{"dataset": "synthesized solo parts of chorales (CocoChorales)", "train_examples": 39062, "num_classes": 73, "mlp_ratio": 4, "bias": "none", "subsampling": 4, "width": 320, "positions": "rope"}
Rows from block 5 of a small audio frame classifier, named by matrix and row number. Rows with one number within an expert belong to one neuron, the router's apart. Each number is 128 + 24 x the weight over its row's rms, rounded and kept within 0 to 255. All counts start at 0. Numbers have three digits each.
Before each expert's rows are labels from the 100 clips, of 14976, where the router gives the expert most weight on average: "top examples" is what is common among them. Only what is clearly more common there than usual is listed. The data: synthesized solo parts of chorales (CocoChorales).
# router: router (model.blocks.5.mlp.router.weight, 4x320, trained with AdamW), inputs 160-319
# up: expert up (model.blocks.5.mlp.up, 4x320x320), inputs 160-319
# down: expert down (model.blocks.5.mlp.down, 4x320x320, transposed), outputs 160-319

# expert 0
top examples: note B4
router.0:093126105125129133132127132144101096123149100139182144143137148145108129144153115139141138148149112160141086158139132130107158109144109106130099100160115088160168150143143142126137130083101100130122143124162120142156122143139146130110152154116136104140139106056140100118141109115105127128088187115103111155154135126100146108139115168168113084102087124092166148112149099134128062076130103144126087137114162076121101099148103098130149101112133148145118100108136092158157131092078146
up.26:112097092150138124113136123124115154138084156144129125170130142111128094134086163138099111160150152126130155158094137133175147152142113137144154116163115133107133131174188169127146133106142087157129112092126085147122088122145088148132118149157149143195127149107114097137167138105104138126130096097147110101145121149137092119117145088187168160129137131132132081122133129091160088179148121081117130130147122152114159143144153118119096159126110124156123094125124118098137143117170141
down.26:181090152129152159091110147122109124134161117175058155150117103119110178149142119107140156131127117127122113149131130125081150112121138132149084170098125120091121121140123135116115120128117168141117103105095123094136131136112120151097152111184114150162120124116146178122111113129137113132119091135119116127106106114124097125118137135136139158167078142142105120106123145151128118120135104184172147088099124137132137132143143118147157106115150115128110186144116152077052162087142141
up.27:124130145175133146135128108100154112135141092110177116080129133137096122072092138112125128157115091172135090152159131136100136173156141100149083096140135129126109134091083119107116102135159147129073158141146157109140110143132109139117120119125090150110117139129129147147115106096150107111106101129142124111140084155136131128089141131128113099130101128099167113125147119107151148150185121090114107135181129158141093115145129115091172135123128111155074137146190125104108144105136103
down.27:152133143108121136123143158121122121135217149106129130164125130112132140110152152125126144136135176056138155086119104127137128118134091125132099136116135132112118127113166118139152132148094088198124141216137126152118126129150166117155116162136134081145130176167108140151121136110117151108125102164138149122116137144174116117147133130133110094170106145117112127130135118104123109111130178158088160097119125188113146139132113187135092110133120155112154142109130159063133126110114111
up.28:125112160132160115142150184108113134153098132119119143102128120118164155077106106150073104122162119131143131113135145101131141135107140129110155160123155131167116135147119141124155137186102159143090116162132120118121142089075122150131072137123136151130138162095110093137122135110155149123179150143148183109135114143143104119148168121123131119122128147086097100092146123154122091126137116131152135126103110117085148141123120135134109133085153173176144139098180122135070135098151134
down.28:142118061164100169122134101126097128112100125095131127135150158108182117124120118139136115135136160114130124118098111117114144131119104103092075135117138149105122145152112108118135138132141099112136128082098120035082121118156136157127138167127103085109143134093157136156111130131111136116139088136107159153108164141155106153102140131128108130122143197105129125122129089095136126133148115154107144085110139110129150127128132084109199139117074116100154121124089131151179123112107120
up.29:094126140079125148102122127120145140121093165143118163104131148148142115145087110125098138136132143125078165116124139119182119132097115145154118122131124113122122125161087150153155083145131149099116108160132146145115152152106105114132129114147108130143151123110106135106088111127163145092108121107124118100121133151180115145168136127098113114118179134113144133151133141130104089137096114103126138159140138145092136131137139111116155139120141126134085117123130108162114126087156127
down.29:114108154103111095161113140121136099116119107141153099091123112139163158102089130120130144136130129141085107129157137153129085133116130155147120111154105113143111118132119152114136156150088163134133174143126139097104148090175128139065069167098132117137113133103120154119118086146129118157149110112118146126139168100174146133118188128150124129071148139149121140134152148073151122122141156121115148120136155092123147127137127121140114132125121143177125150116102084133129142108092126
up.30:145135086129156127156145126148122129106125138115112121109105118110191140127104145108178139146103158069127117091129131158111136159147138089106122168106144123133134133088097130132068147087113142109158103132130153115139111144102124130123133150153085118157140121104165119114124115155101141125136158112113087134126163153115120112142091127143110134152116126141141109146119062109096157121136163138130124136099089118150164152126152141095130108137171169121082121141154152175127154107103126
down.30:169109143140132116113135125096135096156136148088085113150165166097119158120167112130145129117121094089110087116128169096145124107153116166139112106129122124138154118108116131149141096129160148057118114111153121129168124123110136100163113107161169130098122130113136144139132158149115143123111162136147158120119139098082136140150051137131126102118155098100131124124095079146109128129126109106092119051130128103138123121111074140153130118102107070134149172115118138113198140113138116
up.31:077113174138129096126089096140125163095103091110138152158113114105106152147066145116149109142122184129092129123134136102144104167128131162108149136145112133113117121142118119099106120136146126152150093115168130143114142123141133145132132154121134074104147153122125124114115106100178102111098115110137138127128096144173161130091163136084130116101154094140110084137101122096086112119099115101099116151142180062133144138175108166115136124131153135130137141132107092127162094159138075
down.31:131172126137136126086154110088110104120193117121142117077138129132121119107152131151145130142119184069125151155128130117162134138118131139087176112109147103183129090109121144101145149121125128112127077139124143118090131131184131126116097131135120092144146151134107189093140125141112127130147162133139134105138100126105152147137143119101125098129125134140119122141112161096149119141134159108129142146134142145120136138136160151156150148138090158134125134108110144127156145093152120
up.32:147122111147103131136097151133112138158127151110154137082115118136136139143110117124137097140164151119123125125129125194155133105110130109111113152141112126112108079123116090126148114133140146134142138125145112130147076122113147125123115154170103121135166113136150100143109120177083133137115159136135120076159128097117102154162135110085133149084140133116157065102114153101156137135105120120151165091137153163107174133130108132126141098113125090116112135154180119125177142095121105
down.32:083084150094100114170122135096135153148149143120110156119122127149133167114121128197115118099122066084117109127128137114141118107138127153182089147104147103102074124135049108116126120124119089057120054131129151107157121110131121124138139162121124135091133151136149162084161157139132133148112160147175162114140103106139158138116142121138134118117098098116153124121127171169129110124144132103115080189103115126134135122123132100140123138162111129124140150134076137095172157165108131
up.33:077154117119117114090091116186160101120133133149161129089180129147134136151152125114128139121121176115092159128117137143187129086109120104096157139147123156147121110133094116126113116120140095161122069101171147162111146100113142122208100132169131123134103113074151153129080091143136136111156127143115109138118166134108127117183145098101128138131112111127128109102126143099115162132110119148116146137110140112133129130112132124146091140126160146115095150080120125165138136158117178
down.33:110139112177094100178120116095118117125099101151144127110149145101125105120135152141129098138116110111082134147062112106082130141116080134163152091113128122098130128138149140106148097125139106118141131130090114110155143097143104149142142145100138129149116148134179124115130168176129129116162194135116111129122120155114109117157117124163130135071162140168130121132131115112130128121129143111065098143124127132132109111147146144123112082088134137132103164127093116154068131173095126
up.34:129089142113159144134115115148113121100167131124089136111159133087134137150123138121123153159092140147113129118114104122169143119157149161135152085130100143115082128175142168123123095081098146138109133120113125112171115141094113148108142116164124128085113112107150094111157117100147148138158125097145129143155140125180121158136162097119127156153169142108146146150133146114089167140155171144164175124127157143086163129108115127133096110098090138142157147163173096086161142151131130
down.34:158126159126141081104126166142135150119100131174090114134141105143094180112128124142117101125172133101161145111146133156071183108114092144154135140119116121128120130130094153150140143131101138174125088123117147147068135098161151140135162126108152102165135122161106105125101101111171131101120165135126162119138164146115166137118144128124155124123083126164109110134121112102115115148143133138120120159127123174134179153137171127077052114137101126114132148111153175110121150102143122
up.35:138136091114101164129117145133141135099141170142119071142136080098143124145105133166145116123092171127107123129094149111107221173164122119100160117181117152135125147122099153146110135109130112127105134115148096093145151111149082131150100118099106098110156086093127098158122138114149157100141129107120155110121140106128134131142110136103182161150121107180126150117144133124143109138102138094112138072089126143132147169137112108125130105145121131076149118118151111152147147132123144
down.35:118094140133157140173139132144149094123147099144163116115128135187145140121133123125118151124121165083131140138123143115117130125121141124162152172125124113148109146138132139153097156129130079073109110128141127152099108119114126109111082137114160124132111146131140080140094137160120130130089173117131117112164106158108135138166153129168126126155128120175082110147163201090125113101124158109124106133117149124125139135141150106106141123041133154107137101128117148128101107119137125
up.36:137150143129131141096107077133102124154193122129149156143137106133131114097137125135081133169101099100145134119135092132127158137118143076152119141107153117141124114149111076138105167132098107117125138122144122195102165121166132162110161144169188149121150164152131125102121131121115113171164127139139128142119096122158128133114197110144113116135119112076106109126150167072096152168141140132122103097132148154132122126126111143107140177135124120102142134125126166115093154170119116
down.36:142169183157126115156145113125162130119106120161149123166136144151159132114114139113114174126092124180132166126150140103103146110109082141156093152171119154135148142116150142100141111109099133111123122114127146181140154101170166083153149107114123135100144156111145118121102129144116136124102145111139113111133142063099112126164095134122146118139146136120105141107125100188130156123126140120118155172120114083156152144146139084138065144116146130105129077104086104186141133109145137
up.37:165148164148117152087130159154141120160091119120105127136162117109130109111116127148105105127094118156094146169098134145063126131155145143126113161161096131130127128095172095111147191148121103119212163160107133152153175134144128136098125128137168120099096163123142107135121098140105148172137123165120163129108139141111085098105116118127143155142201139133148091093131095166146121120119170048114116129118111141132097148155176149122128136148121122147125098118159110131115132118149110
down.37:173068117111125150138120144141136138153135101130106120148155133161087138111158144140116156125150129110127130130123162096194119160090167080139130098136124125124123118124087139134181098130089092198154144132150118103161102140052123125095112082091140136107104113123167141141110135151157135128108130132139174129122159125162108142142153134145118122145092116162095130138156129114136084135138135134114150139128141116109108122131150141102076100145167112154157133103136131133108098158138119
up.38:123117142106110112127158136126137074134154137165130128160097125147063147099119107090118144152094142117128124182127105156145131119154136137142154153152134113144151125089084175109159144102155125100103129167145121130122118142183147115138140089113117127096104123107121112130133121171121153112129106076138119144115177082113122118146153118120141132066144145115092111130145183111095131099149081117083114123148077163121115117127159119142103144120144149144173108104101112171129113108124118
down.38:142131089122140144110125154156124134140150123124149129078134131172153174140167117116124145155113076134144136180161119128144147145129107122161126117120132121140153132127177118121126101136117178157125141158152118136116134128065145134121092173157111149158114103135162192104155131115140118115119092119126078146121132159174129137112101128159133158140152151109134128135126123107123120127129140101155131101132115175125104144124141116111136143131122123132114096110124142169100130102109125

# expert 3
top examples: note A4; horn; oboe
router.3:167145110097116117065134129137156126146111160122090164123127089107071150131118148117088129117136135129120140113100116106125136162103116141118133168116144132139095112084076162124136123142102145128151083145144100100112157093145105162102133118068145148071115140106122135139157158106161100165193085157116125130140123116178135163093103129117147138136094184150080105129128171114138166158129139122151147100164108125122146137116132118144110097146120102074144133153105157116105098157163129
up.26:111144141174160179151135121135118101175103153114135111102149123115112162137092113120084119120152086105148140111156109148146127145128126178121134133127132094102177154146145086125103141114058093185123166145145138122109165096127117134105113092060079149125159154132106139152134161162146093090138093153135170134113105110139115138125154110123113155102120170112122126156126135132138162147134104082102148114141103102129114108138143176143109086169107137144129150128100147121085099130101126
down.26:152127104093100070147131134143130154088142116133093133141109170154154122129097139126154147134125167170143136166117099106141136098157151129114100144120112116164097136117138136102148143121178149122128129092125131094172136154133143135171096128154140145116117104136133108105149124089154124140117187138156104132132138109124151122125083122107149137129140161152124116146146157095126146126115128137132140150138137178105134139124123142196157156128134131102154155154101126124170153137161149
up.27:137096110129110137121149105124118129111144135106166093113096120135147109106089121105125120139098143125127163191150127130104142132149135128118120111151077159141123126123130133107159092144096139085141060146126134101150129143139149143088121168096126140120116127127170147141149106128126129102126156160107151135158156158115136143100134162106169120104097133142135149128129114182109160157145134108136171187054141126125165089152110118105126117100167095088121097135129131140043130160143118
down.27:134171170138120100154126093173142152133155092081148119144123123163116157150153107140109155159111080118148116099144145190107138144143119092129166122117117166088128105128114142122096130135119092130120159092146128140155119154097080100156136123193144136128116123103114092115100135128118114144128076123151090129124167142136137129148149139110116124164161146155122151161142161108124130151110123160158152100139151081110121152119165119110161109173138117148104107155118140124182132113121127
up.28:117121149147129105146168101154152115151125115114125147147156126137103139169120126162130123132103135118098127137129103105160153108120134136106135121111115128134102130134144104123126144151102089109076124122111125116108145109151147143099095138137147176153127160144132140177134140174127164099141151090112079137142128134083163126145154131135167161095131102121118079135084108140176105126164105138127133184064183097160116121149150117167110148143121114128157086126156120136119116147135177
down.28:123134180098164155080113126110125106100141116079098119135111132123145117085117136122141170138133112079139114117157114154197132129121152104123111127127117122077135126117068129168127129124122148171127164148126119157138137149098069084126187086094139145125117151123153166125119118163127119134135124136128137125155156131107098121138136142110149135134153141173133140117103107115117131150130109162159127112127128142138161125108096109060109160110134169088105189195113113175142133067109124
up.29:162168141120105090135102197118129116143098138092155180135146152132095092112130129142124121098116117165153116129188163125137135095169132143125132148107112178126132134128122153123144138135148128123109142133149128095144157122123128124097103161112123172100111138134103103110127136112123130123140124100110122109134114104156151162128104148138137120144076037130125131137140143121148119123085147083127106069135131096142118104129131110124140115176158130107117137118086140150149143158141120
down.29:133152131110127127107106119120121164130167104095119075106141129101181140120169132160134145122138127097110126092100122144079115118106162133121117117131130119133122119138164122127136110149110131070120068128142132138123096151117156128208148102091125093116125117112130086134156105159135118120155149123157109097115164135136146128109140138129135137094144119123146125108158166111084129139124129172126109148123116145122108135146156166141173174122172110099126068122147093155072117142134133
up.30:066183095128076139110120134075123157106102113125147113142135092119114139159142152142129151118140077104126108159096117114110053144152132106123123155118150127169140095130112104117130137123138115114156152097133162144113130137110186118137111141179147100185164124096140078119150136152142198099143159123114105147103154132123156134118134120124111152097140121082151163120117112116113082117151149114088147151150140128135115127132144132117094126120136094174091139085158136156156087108125063
down.30:129127122130112137129123150141134147167118130142106126119125115130108129121137121110120094124107172108142171103117138126124130109130129130157138068130127102134139116135180149163129123134107086185131115174095101115114143148132160119077151076079131134149116104139093146120131136134115122138106118126119106129130106154067138128138123132127146148090096105103156113094186114201136138151131134133156114167142165084104116143137130118129119116136165139111088148101139142131067104130133127
up.31:115143140121117112109167163150138122105120146097154138159178137128136076122130148116139099121107143126098117138081148149132076149142135102072183134137124133122141184140085116122142185123122153121123116127113139112126138143128125124120087093105145134162142137112102137127176129133140079146151126074129139139127117134157138119108127121131133154168093161113103123126143205121134098132124140159111117102098110153090113136131168148128114129135130145144124114102125112133098152152112121
down.31:085127087119119130085128121130110134126158146119140118125098114134126090121132124134126126111138112076137126108194134117136128118126173132187092140127116112108112117148133116121106129146136094154143136153112147123112117087089118126138123165107111115118131149157128104113127156117109128121142114143160130132122090081140132114126117130137127105139148127137098113141143071109119120122129143097127111187122116121111088108129103142098165142127128084129105055152135129080136151115096114
up.32:178131147126124128113145126096098121118107129131119108094140125148132142124155125151164097122148154114129128149144140093124168132143108126131148118112094138121124150112122163120152095143125156084126104144178112139118149082131092190142154145133128159083124134158161139110138142157128127062147138111132068134149161133122137173145155131127111133139093107127096092153114154153158143132108101068173130123109130138176110151137114125091162102105158106130148142097129127115134128143131145
down.32:123135149116143105194152130160131149141088121104127149146112119138110118144113112100099157105131124087116159068149115143118131113111131113125103153106117093107113130139107106144080124154120104164112133123138076094171129174148123125175069085192126117170125151102098090111140093125155138141127149127126113135128093100159143149151142145127124108106124125110142114129121078147140135140128101136126080127106131156114113115121204099133145146104145171168108132161157114105122128099163148
up.33:131139133158112166135075125130088120119116124103153122139094112159130112117143126135099158133111128115153128180132121151128140154122095103129149126126073149118106135144094145109096094140108110088106115084102149125098123171168141135129152156138086133131094114102151140106158157116147169077145135122123104139105125119121163151120174126169190164097136112103125088109122117138121181144083114122086150086078118101141117136174132135125118109125125129119117166118142158080145102107162123
down.33:110117074131141131107130117183121141150149096130162120126137131144113177147082146128125139119101158151164142110112136076132115142140150097142171106129099102127139163141095117133118123129161076116150150153150116106129123170109137104073172093149107126134143109110123148108103145124102118121093093134114137157129135100193154134131096126105140114106138132112152125146117142168071148117133115089155103142137152113134059151119116120115121184143179060092136127183133166157134128119151116
up.34:108103117103126130126130129123110138153085070125104163140140138153157126094145128138128118126126133130097159106140132124156142159136139138118163129107128151141162145150113128151130126088130137119100089120097136128138128121114128147102135152160166148167109146122099147173134102157150162123129134152136120145154136124104170131139111104145137108099128113142118076130110118110140103127118095098123091132082167107150106132148142178112126142152140114107127115138156138128131144132127106
down.34:139176234143155160103142122127139118119162103087138140122146110145126147112184124145117105152168151094113142096173122117111126153133139124117112126091118120104149124123062140116105121123135181141117105060127117135111122143023112117127211162123142120123105105129124097140134134155146134136135108112139109157127092159131114121141079125108126143107181109198137094140068138106111135149126100127190129143137113137128127132130151121116151148103134131128128129127112138153087108118097132
up.35:115089137172182159148140157110158079152097116118108087133096134122092162081127156136119086134095147116127094138120134116108113146141114160160132144136102134148061161151116138125106128144138083195147105152096104099149152120203175106171117117130110120100135126104115102098097160145139106139110138104117139166133153143136104137130155124147128108075123161135100115116074134134128133176121129179164161144105111138108132157124148180123082160141182139154114156115157066142181150158092112
down.35:076185175158144153182159095129134128111147110120159108173142077131122164149091135147112139107141154169088141172112139132226144132149114125182127100113132119155124153106118114128120107144139083088131112157103095123110157093109132155127090142136122099176139091138134173115128114096140151112098134147100123111123183157145152112108169142126125120164115103108116132118130144147117097094125146095148109156132146155132147115119134156151110080113194119074122083078164098121155136171131134
up.36:095129120137105130120133116135178118160096123132112150155123127111114090113111111093116142141143104097130181137157112073109153105123129153114151150141111098142137096155113197137176088143110159146091076116149154150094168150103088142135107185093119198143108148100110154127156144117112071152114146141111090091114122099125133133120121147119124129127162091105087165135124074157133139154132109084120132139069124138119147078140132111116140080103095144135101095112147135151106133131142141
down.36:176154138122136076117160124110116087126158125082146140180120151140124172117102135126114150122092121113114135134107152131182134151128132121106106137132118136150133131120170126133129165129156103162139172149125091075119122112104124139090117104186116111095126107141088108120138138121155146136109083146150086135132121156166148123144112137145152129115138138111148122147196134078176126124123118134150151154108140184098132139141131098186143132137155095136128093135139087095140123155096129
up.37:124165158110133205140142123157134147124127135176132114136088140138133112131130140121143127117099126100138115183092112105115097135128097160111141087102125145147121181140100116120120123162124144140131144124137137149121207106146126125126170104115161118158145123105140120113132121087114141105121186113101123113074124151167121142126133125113157126156105110119178172142185109139107107119110120109179130073103129113128106165104111080157146139128154134158103145113134149159053121087106111
down.37:147120105123146149105130116109143166126160155148130151121130142146119122154139131140113142090143154150151118131138125131091084112142133104116131155133089121125090143144197133121142133157102056131110142158147085084109134195178150128098111168123134121150118110104084077101133113122141103109135093130135104143100132126138127123113159139122129142106139107163115123125091139129168118116135097131156125158134122105141119149130106133140099145195149164155074116138150142121189117139103097
up.38:139136105124151149132138143129114152095160100116156102074149152122124141129088104114144145145125149167149098165133130113127150121146122162124127142147082114122051120101114140162146137138145143151105108136121133126138110129160139132131107106116130159127138102141146089083134128153166097149126155085123100067122129159130097117128139153099171111182164124153087133112111126105117116149154089133116135089094172151135117114143157116144179164105159175136082109104106115148099132134156138
down.38:135121162145114146090107108148142145128094117113107176138110137128125097126129142137116104171154116064150149146121140142119119161101156081135135102129120121089145132150164143141134120144109187127127128061072115083142127088134142145143137167127121115137131170137103121090140163143127106132137090139121179108137100060150148113112204128138118089097121135122126134129090106136110136143147084092143108157123137127112161131111101120161146107153095073023132143123123117139175130091125129

# expert 2
top examples: note D4; trombone
router.2:118126109111170191197136093147116140146143097111100118120090158134199127121144154117123104126147135158129151156122137119129114118116115153142111123098096115130122140111185095148154120149203130146105132117097130107175113155102131117132161143174154154134102163167118120088120122121134134100098125145147147137080117119123077123113138118116123107148153134141153126107147106133136139150124154125141132135159167158121152158104128117090124144134128124132092095138161143105136144110152104
up.26:097160126147152073124180187144102079101133133175076143093145140112107126116131109144152112107169135152138130141106105119090123129074150151121136115177107129076134123121104114125092169101129172143158100129122189080170126099121125141134160196102107089110140114143136110140133104117130157111171132087144114118130124137142132092138095128108124116146146114135106104116110146095138198147150103129162132199108161155134133121098139085134151135176099161158119146107116143113148129146138156
down.26:128155133122138133099110125113109123136090119159159150125126104152112126108121127148134094123144126164100131098101131188180152120151120089146158142149127145113130122110134167130135107112154113197123173060090134160111119109103083115120088121077150118131134126109089161127149166127125131124082097120139161137135105095117120121103178125117099131138134112097141145131147156175123099108134118104135135136138141112138113138123130157162138116100108110083127095157118129109137086180157121
up.27:097128134132102193147165149127079089136157128161131146138162135120129139121144137107122152176106171123151157091144111150128151111153153053101162150135130123138121116102124128123091115096164090126131133142099152092155134119128120121111171143150130139081106138149123147114149121147099114108115138070106135110161119141119107128123080113148101139173121135097091106187115156085136111146116140077137091138154125076149141113116131127106110097164121140106091103126127106132102129139142145
down.27:135123154146108067094154125114141137171131118155103095137133121083125135087109161147145075109153118132121116171117114156137123146132100152102174080129132146135128137144115138110143067110113101145127152130132123096158139090099075123111097166128125119157114117137125127130108120151157120142156101130127130105131134119136100139169129127144134121113142093090134182111080165160143115127129105183106127119131138111124124133145138149141109122133100109133161161153117151096111117152160156
up.28:127119130145113101172149103102122124095112104106124138140110193118158137124143116136151155100187092127101128137150136150137175136147146137125137143136075117164122112096185178126110118170109130125072152157102109153145158153115119121126111167142154145131124143111141127184143120130156102093105120121103131139126127112159108124115149118116111120173123124124156122144154088126129112120157111096088095128183148121179125103137101168103132124136179130169120153147103107149119103081117137
down.28:123100076100135109137125133119129099129121150106162119165126143069124134121128131114138132097086136133116129115118095112102130121130102134154098106127134114115138144117126131169115152123110148107120156101145148134082138180112115071165137150097123139060137126104119118119123109153127133121123103136129147119121167095137115121149135120101130136137178133255146100125127111147095155137116112136147114135115135139134138123135150136112101177103116128137118166169104115146084134144179120
up.29:097105168127113112109121155109140125113150095155126149124077129135155136164151130114143118081130119133127096098120123162128128122089166138115115148156116198103129132131121092144145141145109164082103170133111156148104077148074181108113186093117113126129152111148096080173112116140088142147101123107123160119130147152121138158140123136112110129163116087083152076126169152111114175157131092148106120161141119100135173138110108153172120123096110110088109089119107140159108121144162096
down.29:100191118094135135086170151105119137087125133133109117139152080143150087114171160153162125160103126099117106155128125125172142145150136146156102084136128148141113112124100128120107142125114142160155123134121123171175122109140076137167111132159111113104112139091098137138148129128136091097148126116162162167137135138109125116170082132113141137169114134155116157156114188089136112132139121153152136083148131099133146126126109147119142140135112155158178141106127115098175124166115137
up.30:129077136155129139136190136089083109190169145143112135158167103151112123127079122130144095106156159165103147122128115131160100112119139163108092137134121124122132135151078136143170122123134145197159110098138136153113139136116101141123091158108135111145135139138150148122132137129175127148115164088104167119116138116156131138153137125181139142104143114116140160093125113138144085130130114095157131122099091144129109098136095138103137088119096106076141097110113119095156125105137157
down.30:123124089112145110123139187117107144138117127111129137127150138134121133100110146132126094097122073167090111140090166115063132109137153121113116109138112150130156126125074137146129146126120138137147157062168117112094141163117084078111128128171113134164122107102118117122141129110120123146120091141123105122121170155163106126157188146137123106114148145094111134117163099111105137104125113092146174222126155099129142147118126149201140140123103167207111108101114116132120156162122135
up.31:101085084089094114168126082127142099169124148078109141155094141100162152144095119141106123125104149105097178102155129115103132128092118142129122106135130129148137134117075125116135118098144143153117128128105121122143089126134096151146126147114125109132135099142098137097115163061119140144130130111134098118132126133144160138122132139063123115092122116189151118102113140076120113152123111105136133165120105165116172145134101075141134148134129079147112154139105167132098128119165130
down.31:111138139115133097196153144128115151126119163096120129118118109148136091115132137116116110153119084193144123136086145102107151093087060074139131132134131135082149120128100112106147130120116121089145114156135102094123130147156161119104134099121095113110124120138147157142129106128129127129127164107151125114123075117106142132105196115134138136132147145126152104128163079115117137115137117087107122155104129149102143103138135219104122163133114143108147138102150163147131136150071119
up.32:097103142090139161153099106080129119142174083167140129145139128094105119121094122135166119130172157106165123146136162107114134119132173102120150133109158180158154110100152100140125148102115117144098179126112125161122149130095140146162118114140120149107072118148138125105138118153127158142150071099124129158110163129159158052140161135132117129157146145084106167169128112128150136153127119152116144141138143140089138119081062106145136139130136104130132160125099129089114107121092159
down.32:187135098144117161155150141109106116090092111155127126148152117130123099164118143144105128169151143113114121145135160155075099132113111085122107198116128120130116119134175128057093111150146103138115114109135121099107144124102146143160119138072157132089129129129122100126137116135107111125132107123133142153152116126084104139135086129132126148081155152102123122111083139113129110142119150124084128138137119063097122104129095158110109161123152106147175086153127124213178119108092119
up.33:098076134168145118136125137141113122133114103117157115143135133113128135148175105148133112162143131155125158073081148095111128114121149128191101115110171157130162119115133179117134168127113130132129147152083154176098111151133134095133144158129130152118156162113129135109101121143131134117125134186169132111095138122138108098139109112120125131152104122141095094139144142129151092102119140132176142151145105093113141093149162102108168135144112146089090181158112092123198101145119184
down.33:082141134089106149134106124102135125137199167115122100144136176110147129125142138102140104143125132060118129118102097120128072144137085163161103129118093107131116131125147112121119151137120149109132141120120146152166159132118144120188149113100147106147141127132117110136127127140112128135116142120103153135124152155174174137133149135112154088149192120112144160139118104111111132152124156179117092153138136147130085129138095096162148083120114082088137074113114173115159101074109106
up.34:142162097136135092131146078149113120134131157137159115126099142112120128117130130165139126128174120161139121137140123116163144118119095097125107172116057096149116137136096145158141097139115144189150150151111186127127112187142117148136151135138181120112133090141176093165140099100163134106123136134138105135120140099135097107132154123156112104130097133139117126091143110112138121100117112162115157124140123097150109143116095175109203090145111101149110133135154158131120107139116150
down.34:113134170103140134152155141102143136132133123088088148153101149113082136136118117095103126107098109087118163090103157139156143144133153101116132109123114129094102111148126121146135134137139126121117157134123125188135151128111119072065104138126128118148131133118114121112138138111126130128125093143141163123124159132171153129101142146135122106091136132143163117120139128194146164141129197034165082127112131164118165125127122112163137136121140122114142130101143181163078119156135129
up.35:115096109134114152115116085118097102145118108135162141156126102117153139137136145140123132141105159121135129090131150136156049080091127167171113160100135162112088149147150127130181137118139132139144105104127142150129121167112132110102164132077076096119129126112130155149155107119134125150158133178117139149133128118110122131130101140143089102152108127122108077087166095138126160109179141196089126145125125091119137128111112146123077190102121144119095163114113169147173111144133136
down.35:074101137125125127179148127128139103129152125127105166114117133111137120108194113169132111124087151118101091151106164108132160142150157169144118147126105084075110160130133122140110115140100092152117123165137154179114172139131146137118102122144127119097131121139148074146137128144132139100147123130105162159126145139108196123142121136140150118133157139102130133124111163062139114128145104158144098163146137147147123136137151114142117156108077118138169100098126119145106149097116131
up.36:137131133118109082140145095143123191107143120149123055122123135108122107112091139109106146121091106113090170097131102127123109107105130109116105128136138147103142104112067117125126121115064161152139098109114132097115143108128126092126106142171118164195150112120121121142126177164124138116114151091136126150121113161150126114137105105118156186116115099132140168147113189098134184111107115137129126117140127149194156113131102159159124100107137173108144097115150128139154116155139118
down.36:131120176105143127110125123084140136095084139110139135105127119160136097185086132133107136126132152141151133210131095125184109156136172119137135086122138110143141116121117123140113146122138159085109134136102120165104138102197135133110174083130103138085126095136136142140134154112149141104120149109112187144109105103091165134088149123122126111140117127107139133115117159178121145124128211116142136166107128033102115114112113089167109128157129148126108151137132115150130115159131115
up.37:117130099119105132126132140105195165181161123166132150093138160121138199164134120132147115147101109165128118102099131145153118152101091129118128072137160116132088122104112168128136140101136101167137123170151177167094097140192128119116108123142130143158132128121112124153146118089115118110093147130160139111128134087144100131147142114118139147126159099117168117151080100112087094106076096120095145114121136122167108105108118153163122147101161096147086174162147125108088118096148119
down.37:087145158099136125072112136161125132110152095113117134123138149104098116131174154103130128169154121122139166167136087159134106133107116159077100166133124138176128129129120142155132133119131158111133109064077119102116136126086112114098086105118121141129136093114136159165138099137123143098157187149130090121121114157180126125104096137128166138146078150195120120128125116167160127153125107131151153119160121148115089137121124114148156159121121150122122073132141106147119107190122116
up.38:104154120105103129129123147113086098118066186072127153117157122094118107103127123126109124108118150219179102105096104146110163115131168132139116126131145131168105094138142108099128121160127173056072131095136145122156135106090132129164126156132143145127112152140152123106133138172169128126159137134098133146119112138151135158131107092120131133151102114153131110115135126154106112126148142127121117114149117140133134145084058138116119084155134080140115181119082156142151139141172165
down.38:116134138146143129151140119109126172131120114104136090125128119152158121097127135131141090139164100113131170124148127125102115143140170120111088129121156126060135129105160100106133145100095128196138133127159137135088156133073131095143136125134108129210136134113091084095120156119128114128127164121168080135127134126174101115119174125138114108119133102126087116110137126118117121122125139121145179105123150118119156124137138153137126102111106114159129072162167132121147143086095126